Rows from block 2 of a small class-conditioned image diffusion model, named by matrix and row number. Rows with one number belong to one neuron. Each number is 128 + 24 x the weight over its row's rms, rounded and kept within 0 to 255. All counts start at 0. Numbers have three digits each.
After each neuron's rows are labels from the 100 images, of 14976 (inputs lightly noised), where the neuron reaches its highest value: "strongest on" is what is common among them. Only what is clearly more common there than usual is listed. The data: photos of arthropod specimens (BIOSCAN-5M). In brackets: how many of the 100, against the usual share in percent.
# fc1: MLP up (model.blocks.2.mlp.fc1.weight, 640x160), inputs 80-159
# fc2: MLP down (model.blocks.2.mlp.fc2.weight, 160x640, transposed), outputs 80-159

fc1.588:115119110165130129123108083117144132121123136099105142090141111136132130118127152141149099140128073128113093132115150140118100097086049165137110134120141154147127089118113162110100112147144132144128115122098131107107135132120105153117120119
fc2.588:093115136155145116121153183143109098137121139182147135089130143133126140099077127133117133096147171151090158148146107107149117120145146100151133052134121102120122085089092119128082107111177109098111117103136088106143136165173105141147116120
strongest on: order Coleoptera (45 vs 16.8)

fc1.499:170129154129130151174126123162108101110110123151134129160139142116152133202130125175121139148095105097155118137112124112140165160105130125157152134168126109113122115153124129157112121117146104172143146131154131143151135169146143181121150139
fc2.499:147104110181159080102115146103116118122173149113156097114141111090142133142122170125136131122197189174120135103120133137109118159112140131111132117098140103117144138130108161118131126129131146138155163155096151113126126060119122087170143082
strongest on: order Coleoptera (48 vs 16.8)

fc1.379:121156110166146137104098092132142146107106142154113164095151151182104114113164141160190096148154111131128073109132127137163107131109107146125120148076089088102125125130121184099102148134159145138112104115099103136099135078111097142134126144
fc2.379:170127143092135164110040148132158119132101110146140178157129116104129077093106116138098156109149121112121089109112138120153118139098129108165122132124129101137069109145100096117127142083105125128158139142122116156094122125115121147111133165
strongest on: order Hymenoptera (48 vs 20.5)

fc1.552:131106094129114148148121116132131123084111142161159158127136115105116164155163154135121121130165144174103107151128130125125125098128129151178147159157151078122151118139138178135118151166149162150087126092103090102127148165130132130085099125
fc2.552:130100133133123116163139134140154137132160108134118158121103150098178115106125113136141177073157139178109099148118146115112135144127098128148108130159122087126094118138140200096124174110128125134105146151130123138141120149102122144107144106
strongest on: order Hymenoptera (44 vs 20.5)

fc1.73:138141128125143151123126098121165115101131149119120128089133067119095110128157107119091100117103120099098155120105085092133108148103106165107107129099122073104108137130139108180119134096129080117123127100091129109125111097088137115126150180
fc2.73:123126143164082112130130113113123130123174131096144097108067151103105117132083132087111086150155142091139093149155136147136128153144112084161128133105105113154106143116095152134134151087164114082135139179138122150167099117153156098155118136
strongest on: order Hymenoptera (51 vs 20.5)

fc1.157:128166164095183142150152117153147115093143117118163112155146164135094136138112138108141089151144110098128112095151164110135118088183167099143120129134164167095153089102142142122125119166140125137123135143143103108129134150110105076145095141
fc2.157:162113151104097083117132150134126179127165127184159090070118213157132138127099134177149144133123136129153157117120088148084120112136146142102136099097120127138168144126164151111144132126144104101093089150163153132151126069106125179117149119
strongest on: order Coleoptera (54 vs 16.8)

fc1.231:124132139149146156165164195132140119115158118147101134114138140082138137139087166161156169136159107140074096119195106139150155111173155122141110130131130128089140113193136148126130107121104110177130093105153137150177131130125093116122126146
fc2.231:130117138138113109125116146123104156161109129157149118057150156156107109158146106130134129100114122135113157109147123143140141090112165139122139130168116118108145148129124136130126128153130125083116127149091135099171112159097110154098162104
strongest on: order Coleoptera (51 vs 16.8)

fc1.332:079143118132129147124127152131122149137109138141118139135095125154084127168178137114115115113131117110119126132126104124112158151165112151089111156126159101168134111116106136138085062134100157173150152107115144087109170148121083105095120133
fc2.332:102096133084119131170155162174105117120168132136109126115134129099112138158121134148111086118139118093108146108097161108149087158155161112120090110146103122127166141132151105179140141115115094115108127145099144158104103116111126134147108098
strongest on: order Hemiptera (42 vs 11.3)

fc1.68:091133132191158130138139094117143142115112120084143144111120130166093144130173122162160120110141150098116131084160137095138103135125118153126114196109093189139167114121114133122133130113165135118097122142090104133146146095143090149126121133
fc2.68:128117120110136138077116132144074098112080110094128124146147118134170112124136089146101125173130105176128185141108125177110106136094133135142140108143157108126094166124171083105128143075121097109125123114127128103145119134125132140149123119
strongest on: order Hemiptera (33 vs 11.3)

fc1.637:113122161126110130111129112110176116107149110096141114110160097101099113126135098151110087155149138075089120127099092125117122111109110164131173120160109071134149151128109160113131106131138131077111169118130143135115100124106106132149131130
fc2.637:149150137113122132134126127175120126144134159112107177095125110126127148157117154093150158136146089107108115147143128132141117077070089079122138134120125143121133105121112132155150109146153117116168190128114137106179130129153147121102138118
strongest on: order Coleoptera (36 vs 16.8)

fc1.225:146115122138126086115120121093173138147159145164124147133151117112168155103134148147140147140146144133148164131163142110142155162093112144098132124111120135168138112131129139129129165132152153107141183168147139127115165186109153138141125167
fc2.225:111109118167138157142160136157122151078139145133138119133132178125098151155116117115113106132120116127107114104156162179117109084164140098139145155173106127163161168132139109125171117108124158108095171111126134129156134118159113090168104113
strongest on: order Coleoptera (44 vs 16.8)

fc1.189:120124096175128135142102114105154114130086148130098132182115075126120158118112140129124102131112105115154110148153163133123116127149102109108123156170125110166120074091125097081156129185128150112157126125134146099096145146161130102133106127
fc2.189:121131113102151119091147149173098139164121132174119125095170156131108142120120110131132174153136134110155131095081113150131123134145123130134151087084095112112138181135134113134103113115159144134136119106142149177149097106118134160105110159
strongest on: order Coleoptera (45 vs 16.8)

fc1.107:121151111143105137093107140109122126118132188122158149145117110132135132111168081112147164124096137115153093114155081128151112083108139134142100108162170154119134111099153100102157128133092179114105102140134121134201144114129068133141086112
fc2.107:135144147109153151159163123134147162140148088126078101100120139093117133122108163153112137114095100142097126098084183130105140145134125117106158152121128067176143149164146154147094126138144094097132123124099125103062119138131184097132158121
strongest on: order Coleoptera (36 vs 16.8)

fc1.345:109161112142139149127131084136171139116116121140151197163182136088124128142137162149118123117164093154148096108122163127139120093087146096141152125102130101110146127126134175122121152087125141160107136117144133128101127133147146142149114117
fc2.345:151119148104123153130071136142118133109131117174166137163105109102161083125104125128095152102118101097098115133140113124158156135113129105169143149136156106111127140168116107168174110105084124150170132142092107160154144141124124130101131146
strongest on: order Coleoptera (52 vs 16.8)

fc1.581:135138150176142145194147143133172121100145125067174193164200158111123147161135146147110102154128141129141137111157134172117145113125124127120148133135101131126182133128146112140177149108146138160168136142168161137131156137153132124140142096
fc2.581:131111128153148132168111154136121090085109118157081136166148111131161131153144149117095110151134105135105156088184076139093114162139134158118164152153122142115144165163158107138148124109130162134124143183121092140094160132110122129138101117
strongest on: order Hymenoptera (59 vs 20.5)

fc1.163:145082092148112163160132115134189175118133127137140143141149084133101129167152166114133137128183161166098101163116121108114127100149146168153155161138166103111156129149157113104153144153134130120096116166128109080151166123117140112145098133
fc2.163:119095155135115104130153147141157184161143120107138136122136139111151147095139122149163143142129106170140092175132142130119100131150130105119122104122096092161126140136155165122154111159101102131081191167134127111157120116127145146136110178
strongest on: order Hymenoptera (50 vs 20.5)

fc1.368:125097115169130093139112094108137132124139127123118137080193137159119150121154157145120110130136140155108111153123136094102107105117104135158155137111136151165145109127146123103126142132126156131104140156152097071145096121152118165142120131
fc2.368:114095124136107131152146128154106179125133153164085084123152140091152133116111166118165127108127159127129123135124069113140124132117129143108111084183135115085110080116125096140143148133103078162126146081159140144114154166121107074117135145
strongest on: order Coleoptera (37 vs 16.8)

fc1.265:150082126152104150146112188085150119161130115140117092106166119110168114086135165156119080151144111111101144134083105100116130085114145094145132136094101113118101116125131141084130142145131127138128149123084105168132123132103127137096117140
fc2.265:120146127151099078130183123139103128134131141129154110131085141126125108169094119108116114132150145139175094128120123104135119181123150162171135099130116149135099109121089122126113152119115121150134130131140167099137104097166166095131131111
strongest on: order Coleoptera (45 vs 16.8)

fc1.4:160140142160138152134131133167179134116113140131149134109145169142125122121160108160154156127134123105151128115145097115142114153112180134107148136106106126131196125134127168131138146093146126145154140147109159140152176105137155155128127145
fc2.4:113121114119122110132133155112141121153110118168127163113163143126108119117111132136088145136123144112116165088104070131160086129132124161134161076122083125083114126136113115151104150093139123109162084150130156155122137116117119176119141136
strongest on: order Coleoptera (45 vs 16.8)

fc1.127:131104202134075137088112077138155131169124141153107111134150101132100132112160100102183155097149138145101135181132121127146159138145116115136127140110116087122135144160159122156112144128147122106134154129088131086152185118102139144133117152
fc2.127:125144095093137110148119110132096145125132109190135120158117106110145123132097131135137118172091128149157163110138107185108142127114098160185127147168139126119120154131117153098118114167110139156147152104193107137067144130117163110090113144
strongest on: order Coleoptera (46 vs 16.8)

fc1.111:111163136157123156160136104149171130100141116142149134140158158143162128137124137172108162080135159114151100114163123119165139141095174166115126147163128116154117118129150139153149180110165141179120172130114104162103146101131146164149134139
fc2.111:147153182078135172104109090090105092129098118193152154153135081088116096149127109122124155126131127100119129127125103110193141133113135119129139099124111121126132132115093123139119097101143121119139133154146130113126146126125156117085071137
strongest on: order Coleoptera (46 vs 16.8)

fc1.542:175123061132093161114145144146142132124150084123141159091139151122142142118125153143142123125115141088121148148103109107124114121148144137130133131140128151165182144118166088136130078119154114192126128142113126135095111135111105147124073109
fc2.542:113135115120104142151091136114148147109122137128125128128150125115120133122113145151104124118137132209107155159134180126109113158140131140155178124136138112106141133132143107107138199145133101112135082108144149102119081101129154128188156133
strongest on: order Hemiptera (34 vs 11.3)

fc1.560:109106152135146107090126088103112128107150120138109121131145142123100124104144142155136132109115111123118099125145130145150091135127104167141114152096181130140102091143142204098128119065117134115140175094085098122153173089107120120143166131
fc2.560:137155125132120125123134165191133125160113136140133112129174154159159161092104113119131094131110104192134102169090153090121145121169108052149143145140118125099137101123137086132130091137142079135133145109128116105083090146121081140133092140
strongest on: order Coleoptera (39 vs 16.8)

fc1.211:068165136146119147135077124113119114121132115147107128122124084129102104113127117074096132130117145151190086164135133136126097125114113140139103111134125110140119120117142125105140112162119104136135170088119078106135120172113139112127105134
fc2.211:112091118148159079123118143123149117150122117133140179126106133096139131118141172203122102131146094113119179080148082133162127063157132135122112108140131129111139099136140104175108136114160148092109115161135141140115154080150095190115171110
strongest on: order Coleoptera (41 vs 16.8)

fc1.362:109122123136149163151152102123132127134102129104150141130095171162102143202112160114143132134125137142164083157082103076120132134147098148136122160099119163102170109104125155140081079147146134119128106129093102146104142096154108101104111079
fc2.362:161138133086137080116107152103111144107111121129129189120107117105192096147149165134103098137109119102117125116128160118113072115108144099116125141084125144114172139123119135134121133132131102123109142167118103170139083132146160098135082127
strongest on: order Hymenoptera (43 vs 20.5)

fc1.165:144146146146108146109132140135121113124113124124113107088165157125146161130141117096099136100110112100162104115103156100090150137085085122133111116104167111093142110134106175113119088136125078126149090116131118134115099110129121162116119150
fc2.165:157077093111138159146115131130135138123114094132119107143130099144137139123129132146121093157089136149106176111108112108183129118112122154122165115102139115111113130114098151135134103160130123146135141091113150085108080103104152134145078194
strongest on: order Coleoptera (36 vs 16.8)

fc1.207:118138155150129133112172117131150128140167107115165194095129105147115120134167125155149185113101059101133138134136108104134112108131109144150129127135123130128130153123098179105134115150140097138111094099104098124120151093125085099154095115
fc2.207:138130158120139132115090118168120140109132137114127107146127148107133088108095132117104100156119156166124152133145105120111169121163154134084132121120153119093148098125183144156087166150157132126158161166131145102123130136126165145112123109
strongest on: order Coleoptera (40 vs 16.8)

fc1.218:142084150154159140126146132120127121127083132117090150108163123106152094148102112141198113118094123120082137198159127151126095105124097078164113147098122119122147104124124150163068135127109098092133125094137146133138147135106146153103103138
fc2.218:159128118146128151130136120095135134115120125138112099150145133128080090114150134151132139174131091142130148118143120129116180136108144140114153117153122097108116132200127090131180087133122132148137153154178114116165128128107124130137181114
strongest on: order Coleoptera (39 vs 16.8)

fc1.583:114112156116126106112128102106128147108113104128134158107130145121143151095144123105153135139114127119082106144158124111136117138111173142142088146131131138109142112114140131122129143133110148111125123115146088156140170084129155141130086086
fc2.583:128145133095145131163103164144182110123168143141149134132128081105125125102097175120109121083134129144132148164131146114123118084117145120148134106093139133128106061107110159111106134169135094124107128127117127128170115128076112171170179130
strongest on: order Coleoptera (41 vs 16.8)

fc1.392:127132151137164151108160144134206085133139143149143177116112146139114112163159149141118157124132105108147140138127093070136080133132123144182140125120113092102129120171162114169148172136119115143107179121145134146134158100125168086107089132
fc2.392:114104130144069140156098085086085129093119123159135079136077148107131164141101150121112159111160159119151103106127102181099135134131107101115063137115157127146116162102152129122122125105156141133125120147130153135145163165132091157138149149
strongest on: order Coleoptera (47 vs 16.8)

fc1.44:065097129161126127150114127140126130137127159137097151145119144110166124096174092083109178107121163175110096091138086113162146129097110133158134108114107093088081132154129127114108122138150132105099125100159115119126085138113160156112122136
fc2.44:181180102105098108101103125137142127138121119137128134085144139143054149128097151171143139153114110075142172145130152130116091141106174119094143168158185147128153149084119140114123133123113098151136181120119141130147131096145115130067140131
strongest on: order Hemiptera (34 vs 11.3)

fc1.293:101133136132144150143169132163137134133069106138123131143136164086135070120143141153130156149113157149121117165119146107143116132165141139143108122153141130107138098117133121127131103131129188174143158145128151145114149166151132109126107155
fc2.293:152109133107106156115111113099122135139191118127131176087118106161144156140141105118126155079137086136160157096118104147117134117147139116085137141141129147160116160103127146163116161134140143096102116106160125117133150131122125128115142138
strongest on: order Coleoptera (36 vs 16.8)

fc1.406:140091121116118151130114111096152079135110160106135142135161129123122086153125131132087129133143117091097098140105131127170146172071126125141102111157166122119132104139152152089100148096146129120093114098130100146107110087124174120124161139
fc2.406:132147136124124141151118152143116121109117114079077136105135138143112107149129111148122116140123126141151161161088145147155118148127111144137128191092147110146177178135144133130142173112140119115164131126122162096124138069103130102108117104
strongest on: order Hymenoptera (43 vs 20.5)

fc1.288:138093125169130122144111105094136154133132143136102153110184160173121140138157125100118138157157151147075091160122137132130122112146108163178137164129150135149116140158132161094109123165118119105120154166137133109147167116144133134157128138
fc2.288:113108120153146108125153185112104142126125156174127097123129120132142095153124176143173131082155141142105139136128115125125124162118143097122133111152150099119140102107141078139157131112125155161158185150152124149153122151121097088139120126
strongest on: order Coleoptera (37 vs 16.8)

fc1.150:130073133132134158121093124077145098133142109122151123171158181122182119132106125146106105136114106138103105108089127139122078099145136171140163099134169110084123151138090134112102112110176117108144136111178165133118132152073147161112127117
fc2.150:131158093105099150155175130141122155138132139081128121124135146138143126108104110157145109136141102146103107169118103128130142134099140104131146123132156109130116131138116115159149102083059136195100163131138103141143112114135150115159141149
strongest on: order Coleoptera (39 vs 16.8)

fc1.418:105111072126131135125110191119136134080084119103122123139136108104120166120146139117113118127145106148161119121127086136168124106081125127131153095110108110101135164138123116148084097088138154145159149146095065112147116098137128107097147147
fc2.418:092136150147194150138140134140090134151108114134127174098127147146082107132137105132150136104145113116094142107154083129086123135135163154112092139116089138133105091136122110154122110132127098112146152098103123106136125154115137150125147102
strongest on: order Coleoptera (39 vs 16.8)

fc1.321:114169131112148107084117092089113142095123094076103122153151157171121116086110146112093091089111150102133114093124113140172118161113098144107130154127153105115159111132158123127149104127153147110141157081134155101086131124135102081103112119
fc2.321:117148118138120170114161144160202129150126112144115119136136078176144098162133150152155181136104114145121135140162143123112150134139142128138097097127121115114125117115119121186136160136125122103101110128103129132153122161131100161155143139
strongest on: order Coleoptera (37 vs 16.8)

fc1.634:127133162191098131118152149072158142133139129077122151123167078121129120099127102122111142113141159106128121115145129119144141158115135145102122120145157171128122104139137140138147132134130108096174098108148134166161123118126179100124136161
fc2.634:107138116102121124103093098149099142142128157189158121166141119108154116155105184173140161119143093154141099143122108117154137113127117165130122164089124083131097150129096166157126157133120133150061163149106137112114124168131120159117140118
strongest on: order Coleoptera (38 vs 16.8)

fc1.216:131113142146110109152121141089190174141174141138092135082143106109145166082078098162136124149167165146105146095150147146129150159102150133123120136124154128121133169166163143124133110110136143138095145090130114166124160145122102118109115172
fc2.216:136109134141128116115138145176101116122141116123148135180123121123120095172176184119122152142109088138175117152145130139132096087118124107129106138153111131126159101113125129097154136130109117137177131150135108122109092146134136143154114120
strongest on: order Coleoptera (36 vs 16.8)

fc1.531:151099158174128108105130102149141134148132163101122104136131118118147148108127094106128131138149170083136153130101161120165174167082125145106141090145127161105151134133173092084147136164125115106118157171116146089109170127124115147122129144
fc2.531:125165101135190147154148129155089143110161104150112145115126149109107105168084117176127120118155133129076123131133109102128097116132143106162111142139097145090101071105127131136135095138148140127146102149145115169097082142145093115129147087
strongest on: order Coleoptera (41 vs 16.8)

fc1.257:116107154175137132137149065149181140113103130124109108093154155140123109119087139168127133134128163141079110151114166131084108174122128120105146089144134125120172117135145102129165112163129130145128153084135112121125150098092171167161084104
fc2.257:187141101128128108110111169122136159138135104108111143144175146103118138116125095129102114157105116130170129144081054157145122137153133121090140144159154144116097130109105125126123108101129181112128122165117113148121085117165171140096132105
strongest on: order Hymenoptera (45 vs 20.5)