Weights of a small class-conditioned image diffusion model.
Model: 48-pixel images, arch uvit, activation silu, patch size [4, 4], layers 8, width 160.
Rows from block 2, named by matrix and row number. Rows with one number belong to one attention dimension. Each number is 500 + 40 x the weight over its row's rms, rounded and kept within 0 to 999. All counts start at 0. Numbers have three digits each. After the name is the row's rms in percent of the matrix's.
# v: attention value (model.blocks.2.attn.v.weight, 160x160), inputs 54-107
# proj: attention output (model.blocks.2.attn.proj.weight, 160x160, transposed), outputs 54-107
v.33 081:504471552519532485462462495497520493486496578488473560451541595458502504479387379524516477568519560478493494454450489520413540444513497473474516524462465546435532
proj.33 090:498536490505481539566495419545496474512463447489470487514494474522500474505495558496447425501481458473530537527478545562557491578461503556435527507573464459488481
v.34 089:467523548410549554502527493451530458519482512472496495508503439535516436423491491474483487498563431490515385555541498465478466542556454523569452489501471492521490
proj.34 099:458415474575530467523468544487483476478475524506489495443487503557498513500450501499557581516536479518502497478467470481496536477470515513479513520456549511468511
v.35 091:460529574469563462506472508499543471531479540518468466508471477555493518469520519592461473471508434509525508541503504497507406438498538495545478507495565521454437
proj.35 090:506460445544531475468508521469461515505495448486524503492490550483568541543467414437527540463507475448537472454551496461537589514503484526544482458467503438542534
v.36 102:495477522495462477465498565501455493501526493545523425489486494446526526554561511431566501490452498504512439509485510518475508485562506532431481494499473482514408
proj.36 089:467492472500513531546528507511466510499486469497461573476491487450484512507472528563497576535490520531493501495461487549490454494405504463503530512545459570430497
v.37 080:461498421542525442496472489460552519499561535559456559539511528447499528464486441409486497592462494558497481445545549479444507462569539470475477489517477480508552
proj.37 081:561551510478473508531552471534458503500474533488474433439474459483462464548476546555456410531541539463447549593477447522482497543446515492481530476558528562463475
v.38 092:498544525508446498484545523508510551520468467477455545505469418598499497524483454473515496362532522481520420516521548455517451536504512502515528446452456472495461
proj.38 092:521377549460500445521521516480526423492540521508545510490481487489519544477453510489515562536552480486572545455461507482549436435510528496518473547503538488468511
v.39 086:537579517478540526543509494514463520472517564552472444501525437583498527517478542544521495443493560492468485524541502591492539534538469409531588460453571518526486
proj.39 089:471490492456487449455617525502539460602497434505544477481464571413511561510584484450432474505486483508590519461530500460492515485479563560516474516485503483469459
v.40 076:517461462423484478499489518524435473491407536563527543569525495520504512478567510481546509511522432457520539500534537489520465529553495547474512487451498458514496
proj.40 080:451533492532436528527454498501485467523579530490531467462445534531436479486448462545525587504500526526507511507443511516458487448423471491544551508507476589496461
v.41 083:534460458476501534487466487526464573544564508466425504487474459510560514401548562489613512534459470534495444508465478487530518536501521494508477478521500492569541
proj.41 089:501512468462467450519593596449488481558544486526537507468484562407440495484572490526421529500491547486548523501541478534457456473438498461549516518470533571488489
v.101 085:519451516497524495512436505495471500463504576529563577489576524453487499547467489520478505525429580493472469468526435478500589455460474473441549454503447508556489
proj.101 099:524485437520460424491594518397527518549504455446467496510469559608531543506547514501499496469491434470525511482515607511518478509582502494534467546463580556494560
v.102 072:567585536421542591492492473450560484462431445470455522446484446491565495500473572464507478508525499517521474529515530460521461493475455498566483448504457501493527
proj.102 095:447488532485491506459483548516513513483473557565483404539507545478500520518546550529448540491484581495389533486471410555456490509532520508434540535493474499464470
v.103 088:517496507471456499485475517551451533523474509506521520531408552478527573456465575501559482420472531500472604476549502485482473542481465475505538538465582479399502
proj.103 088:508504536509520471558486534491526477505550545518473539425577478528488445436499459489429495557505474519513478549406487434540539472446464573559480505393510528568532
v.104 071:516515502417540477471506444514520514459498508417432526522434560521484460523585469556517516432511577508477507523433509495461465506527513455525528475472514501436497
proj.104 080:533451524531422455462508493436464538507453568509473521453579404522499485552489487432538421588539474483555482502540500499500511602460514531458504469531530499517506
v.105 082:513445459510480457496483540498520511523579515546502440529534506447459520485584441450509495481490558503495533510422504556473546474537555515472510484509464451462450
proj.105 080:491464409554482523497567488502480556511458506417474567456523483553543476539464542439532504526531469511565440472586518459516486481505523454463405444531560529518515
v.106 082:495544512591514446467494538518516542558511452468486465473532491582525411520469535510539546491471476502522484496462489589476473552531471530474501475541493484554521
proj.106 075:541495437459546509545495461519433498505442503484498498529505484468504518437512516530492443464530481508481436510531531468571478528526530474527477444483517497478472
v.107 091:504419495489479501504531546526484462492566498475509538454556468473519502531531484495464474525483480458470492502462504395550519462517510500521519570491420509460453
proj.107 100:497498499511460517504503524463456504508480501495479435558463557535469496503516488491582494501440498478466441472521500495527462521523408577510521536447618486494525
v.108 068:532504472465547515537421540520452477535517454471415445520496558520533457471485532473534510556500422454530525471537508523439456512527504542541515492405526433512593
proj.108 078:534508545476533479495566449488566482497578502504536500520494514518544533499455518515439484469537562505522564504482525464542483470474553472482461481596410546526524
v.109 069:566498530465476472495555501468483507474509517547617468448525503544504513486571540469465493565466525449513531479412490465558451510551531481531543535543471545452493
proj.109 074:420482458483478522463553518472507477540515529476424518572508526468547497525464517512486539450492477455477410485564480508458475493509465586438478506468511485480408
v.110 077:518580559405527449516471551530460442496444507545518522457471542532497528546486572534493476636544476397513499533520475529479470494503513497541533482436546522524511
proj.110 079:469491579518491575458446469434563464499550486528540457545535491486480489455527442490494488440494505518423507470399477535458517505503495516473508520595472469530499
v.111 093:413492538534554503517457556444482516509479569470603458486567490530585493432539517518550519528492467489488521481499498425511526474479475490492509465520513491428466
proj.111 088:528540459495449563453489529542481535526444466558475454572431524472499451524515483512485481537436495496440506449483485546545484487546507509447523541572525502540476
v.112 123:484513494509489554522511530479596444440474566485499494491507485407508488454483427522544466499493531518486545470524484553532501473536507527561517571472415523572534
proj.112 140:512571427492498532439510472503518513473484459488507508451473449529484462469588504530515483538517468525503444581567508400468529510572455574457549536510489495496583
v.113 142:483510455565453473457505513526522426552552466529467554501463429474435478542549475473469512455496497498521380536517489494479422473567449499509490500491539518484483
proj.113 131:512462493438575497575495503479517508474563515507513406472518517520475435516523474456476461551511474542427461559493579517551582482453574475518524482575465498439533
v.114 119:537465469518506456482548474503537502523565553532558455521491426422478528472523477555527478559556434582495500475493499516501436530535511471479483456524502470599530
proj.114 120:469438490416524467500538513502516471474451419470449511460470438545526474440558559457510541487472568515536451505516474543516519490492447539486493533434536464489544
v.115 119:557498514516538529548544526452502518508423488454574540456438564522490427477529487474495495532562512465485459517515475539527507496549541479506545515550466465552502
proj.115 122:468568522480512495528503527515513428537526465518470525518518475473481574472485502523539428573497536482521492482504483434557472482539542501455519507423521459504433
v.116 124:522465426505405471480532507484515532517500525410512543526471528514550482462441471441533498472536439554497544568418559462539566495626492481476518474541473493547396
proj.116 121:571489501435535509568498502530509485457497538553456492452496534579543548470565469480481520552469487549544391534484536550461477537509499472426497547440490472452484
v.117 125:527435483503510589472520459537555518460512545444438493513442479485492469393491489531499499444511453511533578534514526482425569549497477532545542568502561447469513
proj.117 122:535492544472486475547556494496421455502486523489485503521502548530542461538515494490506444506434491473500465463506519512486482510628562480539522538438456524496530
v.118 139:540536454474385460482553534498504483469506460489600520480515568490498493509462570467491499432616421520491520518520518474511421480433524505553500561403534457482594
proj.118 121:452459545474517473472530491449500443542449489518470523557501552478519435491493504515528488547422453499520517489495505448514424525555469492508543534569494571512492
v.119 118:506568517508461517524530563431484485484473503542546584522554469516464455442462531555496522439472523462514528504546500509487500532441431553455454472523477473483542
proj.119 111:502504515464575427457573488539456530511486528476545464450463533477454414509534455545524541486490468517540554560447483484478489550447508433561509490589442586520473
v.120 117:522512488508521425527487563464453514545502465527612586537535407576516512507479500454490504502438560547493572446521403441486525474498555462479514474572541478490494
proj.120 109:469518521551486514514517564542503590597466516485422498546518575461494500546449496520547521471466482463499493510450464517549403530573498560463449543468483603500504
v.121 155:538516525498456504499457588409438499480448519555558484468500485523508507463537583496502500570482530531487473495525463397506483494525508522406494488548463449471563
proj.121 134:507500451516439474511483462553551499496475438461511502425537516391452521508489558407552561511485489480488524543458489529520478512477512537555465447493487545509377
v.122 143:502458484586409449552615517483552531507498540526541531519496549563480434463531434468477509447490490510527501535491547455558523417573495503437479490524458524531433
proj.122 091:562454511477447494517460494493491474439491515509430398483472465514507596470528502472515543507520577473497514556450536525532484478459497448451535545502450508478422
v.123 149:516526432464471523521507465485515541484463435544470542497535464514513473519534525464490497565504512463521423525538500535528494490585514476556495446502480533573581
proj.123 142:496398568473480467557450543501561474490522548521575488535457488478464484530442520530487470536500458537524490457498504520592528548485515520484494465498501531506549
v.124 140:501544490469533498521552473484536516497501515542426524464518494534528506475510471439554490518450529408530501496543491474465445436500585516514510521505527496422523
proj.124 149:565498544459474431501553540532475486466539460586504395517488399466466548492501480523476519497511482513539466490537464546515553534491485541541470493570472534485576
v.125 113:496504488553472499549465508526505528457552500468528586461484507437510547559459527523518523543415557537481501447470495552516561452523436436427574501511509521511491
proj.125 118:482527452518536532506485468526425557440453541482510427471505472606559512450561477468498505447558530483513506533463497499488471519488432476492454502538482527551505
v.126 134:489494478435450500482541501450487572463488485457420489485541504494489444479469451537456474455537528490505519483394516405512527502458525503556439534480548463501473
proj.126 109:480496552525511486446540464469512397492573569518517575590473505517547487487492508532482421513502500515505460455497540467518505524446556454453544547548548581474526
v.127 121:526429487442567537509462486520474561498523440475490605557461414443459541469516536525550502537491492463574487455483486481508543552536476473508502441552514424475519
proj.127 116:499433501553408488568501503522467489466433509511425453438504475520496494472503422496539491445467454547514492467541537514471410546490517562475496474413487494478476
v.128 080:569505491458545557532449532490538511493466533479514478513461551404457509475446534488470508441454507498485532544552418596511564472469509501510543533516538473520592
proj.128 090:512451505517384462500506476486462390433516462468477565509480491505461457505516445486503492482567509507503553521499568464458440535459513459461529505527522555506478
v.129 118:506496496552505536533495521499510539484562504525478541531517452489475500486501487495480510496421507508522484472525486464445579452477502582382470536460433518474585
proj.129 088:546514539500474487456476458484538486451464471523512398533463500516553548547479487465585500563530535512395504535511482490543443494604453416503503495519530440511467
v.130 075:488554518562524491463490444511543474507485480548502389441519447486584501495467460532533499518513559486494470478487522501607503449470458482458534481589487528463499
proj.130 075:535439520499500521569560571478477478536415532458472553527555476469448492586538581485481457511491474523501507542591436518462521543474536547457474524476571466485506
v.131 098:513466417441398513502518467556458554431444527507430494504482544483535532513525522455504517459518565554494513455384607416576461482469523503447511497469504474546473
proj.131 090:486487524578525508492464534493507523499426530526504474468576446535481432546485523529524495549511495469493458524582382523463559528571503508504508532516532452471485
v.132 094:530464563513466535460520498510547521451449515427505463498460428517546521536499456570523501493523504390516471493497473470518446468485567534537566488431455510439504
proj.132 094:499556552504422526478497449516465587469534517502581496502525459493534487513462494439469463496512519522458543491481498525522531500512480432493407480593540479515476
v.133 087:490509472527527480521555488507511483481540464486498416539492472520514409409484482575488506516559423563566499509433568509503436503539550505554449493457569503584451
proj.133 095:531479490426513584525467483518500494514493474555489492525523504459530585546446581483509444486458578534462542514548425528556530468546461504476475489517456442469516
v.134 098:554489539526460476474507511518505538503480519578544474487514488499501485493478490464576492476489475555515519531475423460503519473581524532440520503469479534474456
proj.134 091:457533482522519538494514509504540533515522481461495528479490525558492525514463535483446546488539505457501460477495560515498542516467521543535455509556496452536495
v.135 089:503471519440480490466476531516420528543552514539515500532544440548493554611484556507526508485497494571500497446471460478431502557460490507456542426487503416427447
proj.135 084:492554479548506496555539563471562466559498473483518516492459560515474498441567465468519463520473511497502502534529548525580598470510465390481479562502493556516521
v.136 081:521498512450459436514563594500447491499531538436434580492469520459567480509470519497533503512533408555510499457449467462484485459500474483497464476481536469448552
proj.136 085:527490583502444576463506500479560476450501467523497428467462516532553472529488505462471451537521575512437512577575490559473499554564507434450488480560547495488485
v.137 086:509459486514405552496485512495460474426474483485523543484478450516491578574563550448499497479517474483504473498456529466545491460576479497531543574431533518462528
proj.137 088:472541533517559496449491538509535506489496475515455471522497525555574447504416495514478588442506522423432459463563514555452522473572479482487455442509506407485479
v.138 092:426450488458463552448492473476529547610538465478461523435522420470499495452482507505491499474526561556521494486447541442464488535453492509480557548470500449515453
proj.138 088:434593432518588446546491538530478523462474512497538525526544577498462491533535481541536560484439441446506515466495507504520557446516503463523467520520499479493564
v.139 093:559506439468525502513490496525626528484460431532485445434453551471467446508560520493529481483481509541538474463501472589541386484481522533517495512536476460443567
proj.139 078:390494555506477471431557470453533481482518494486482588605517536519611583504458540474492592478490455495411532451492542489446511474519505438454458491453524520498498
v.140 099:469471489492507447483453469457526486478527506562445521498482515490546456447500446488562499563540456531518426453503466513488433495562490507543467480520474497510580
proj.140 093:582520557440460550487551486536517536467500482477488472538451432457528538549511538500476432484509552506472539611534468516501453522505535509454482464542549463489464
v.141 101:481553493450447512475460544515509481506468441508516489573435541481489521412477557481488491455547528476498545503566511478527510570410536503551453483506532519538506
proj.141 100:462493457559518458535475485528432492504470592473464575474574496502454498471475499522514520498476460487554502472461498453471558489469527510506557515481497501517555
v.142 095:480502439545570492483454498477519475519525505505515452511512497490488544492408512483468486527490515558523501480554525473433493524515483483528416469447461549539491
proj.142 103:542499478437472479581559523507500449490523425488496569487457519449453526478575481524546502459477530520534557521529469498551472490507525492483519524528523444457553
v.143 098:464512555511474476515522448481548460524455408523511552521485378464504543462555468486462485406439532562501497485561531472545421479481516529543581495470511458463465
proj.143 086:479578422520533509470476513529444568479486579448532470556511571520461456562495535529534508552547501469515524486481463502450614537496542476543472550545469530547516
v.144 126:496494492459504543514462493453566555507525476495458545563490536414435432494521542553478521530505447562470492519466469481554475488473625521517527507518470579507489
proj.144 142:487510571516552517549474433465473485484462515505551549413480489421508556477519543479471455422505471405564525545577486517490472503469463479538541477537442500538550
v.145 128:562398540400450505526499486591468476496577525515475502487464457482535512455542553467545492550532533505476481470380469510486414530503604514505490435468524470470425
proj.145 123:492545471463542454523488497421482487492520488505463503509450481518487543527515542449468556545484463451466518498554559525531500516532488482527502503563520478493496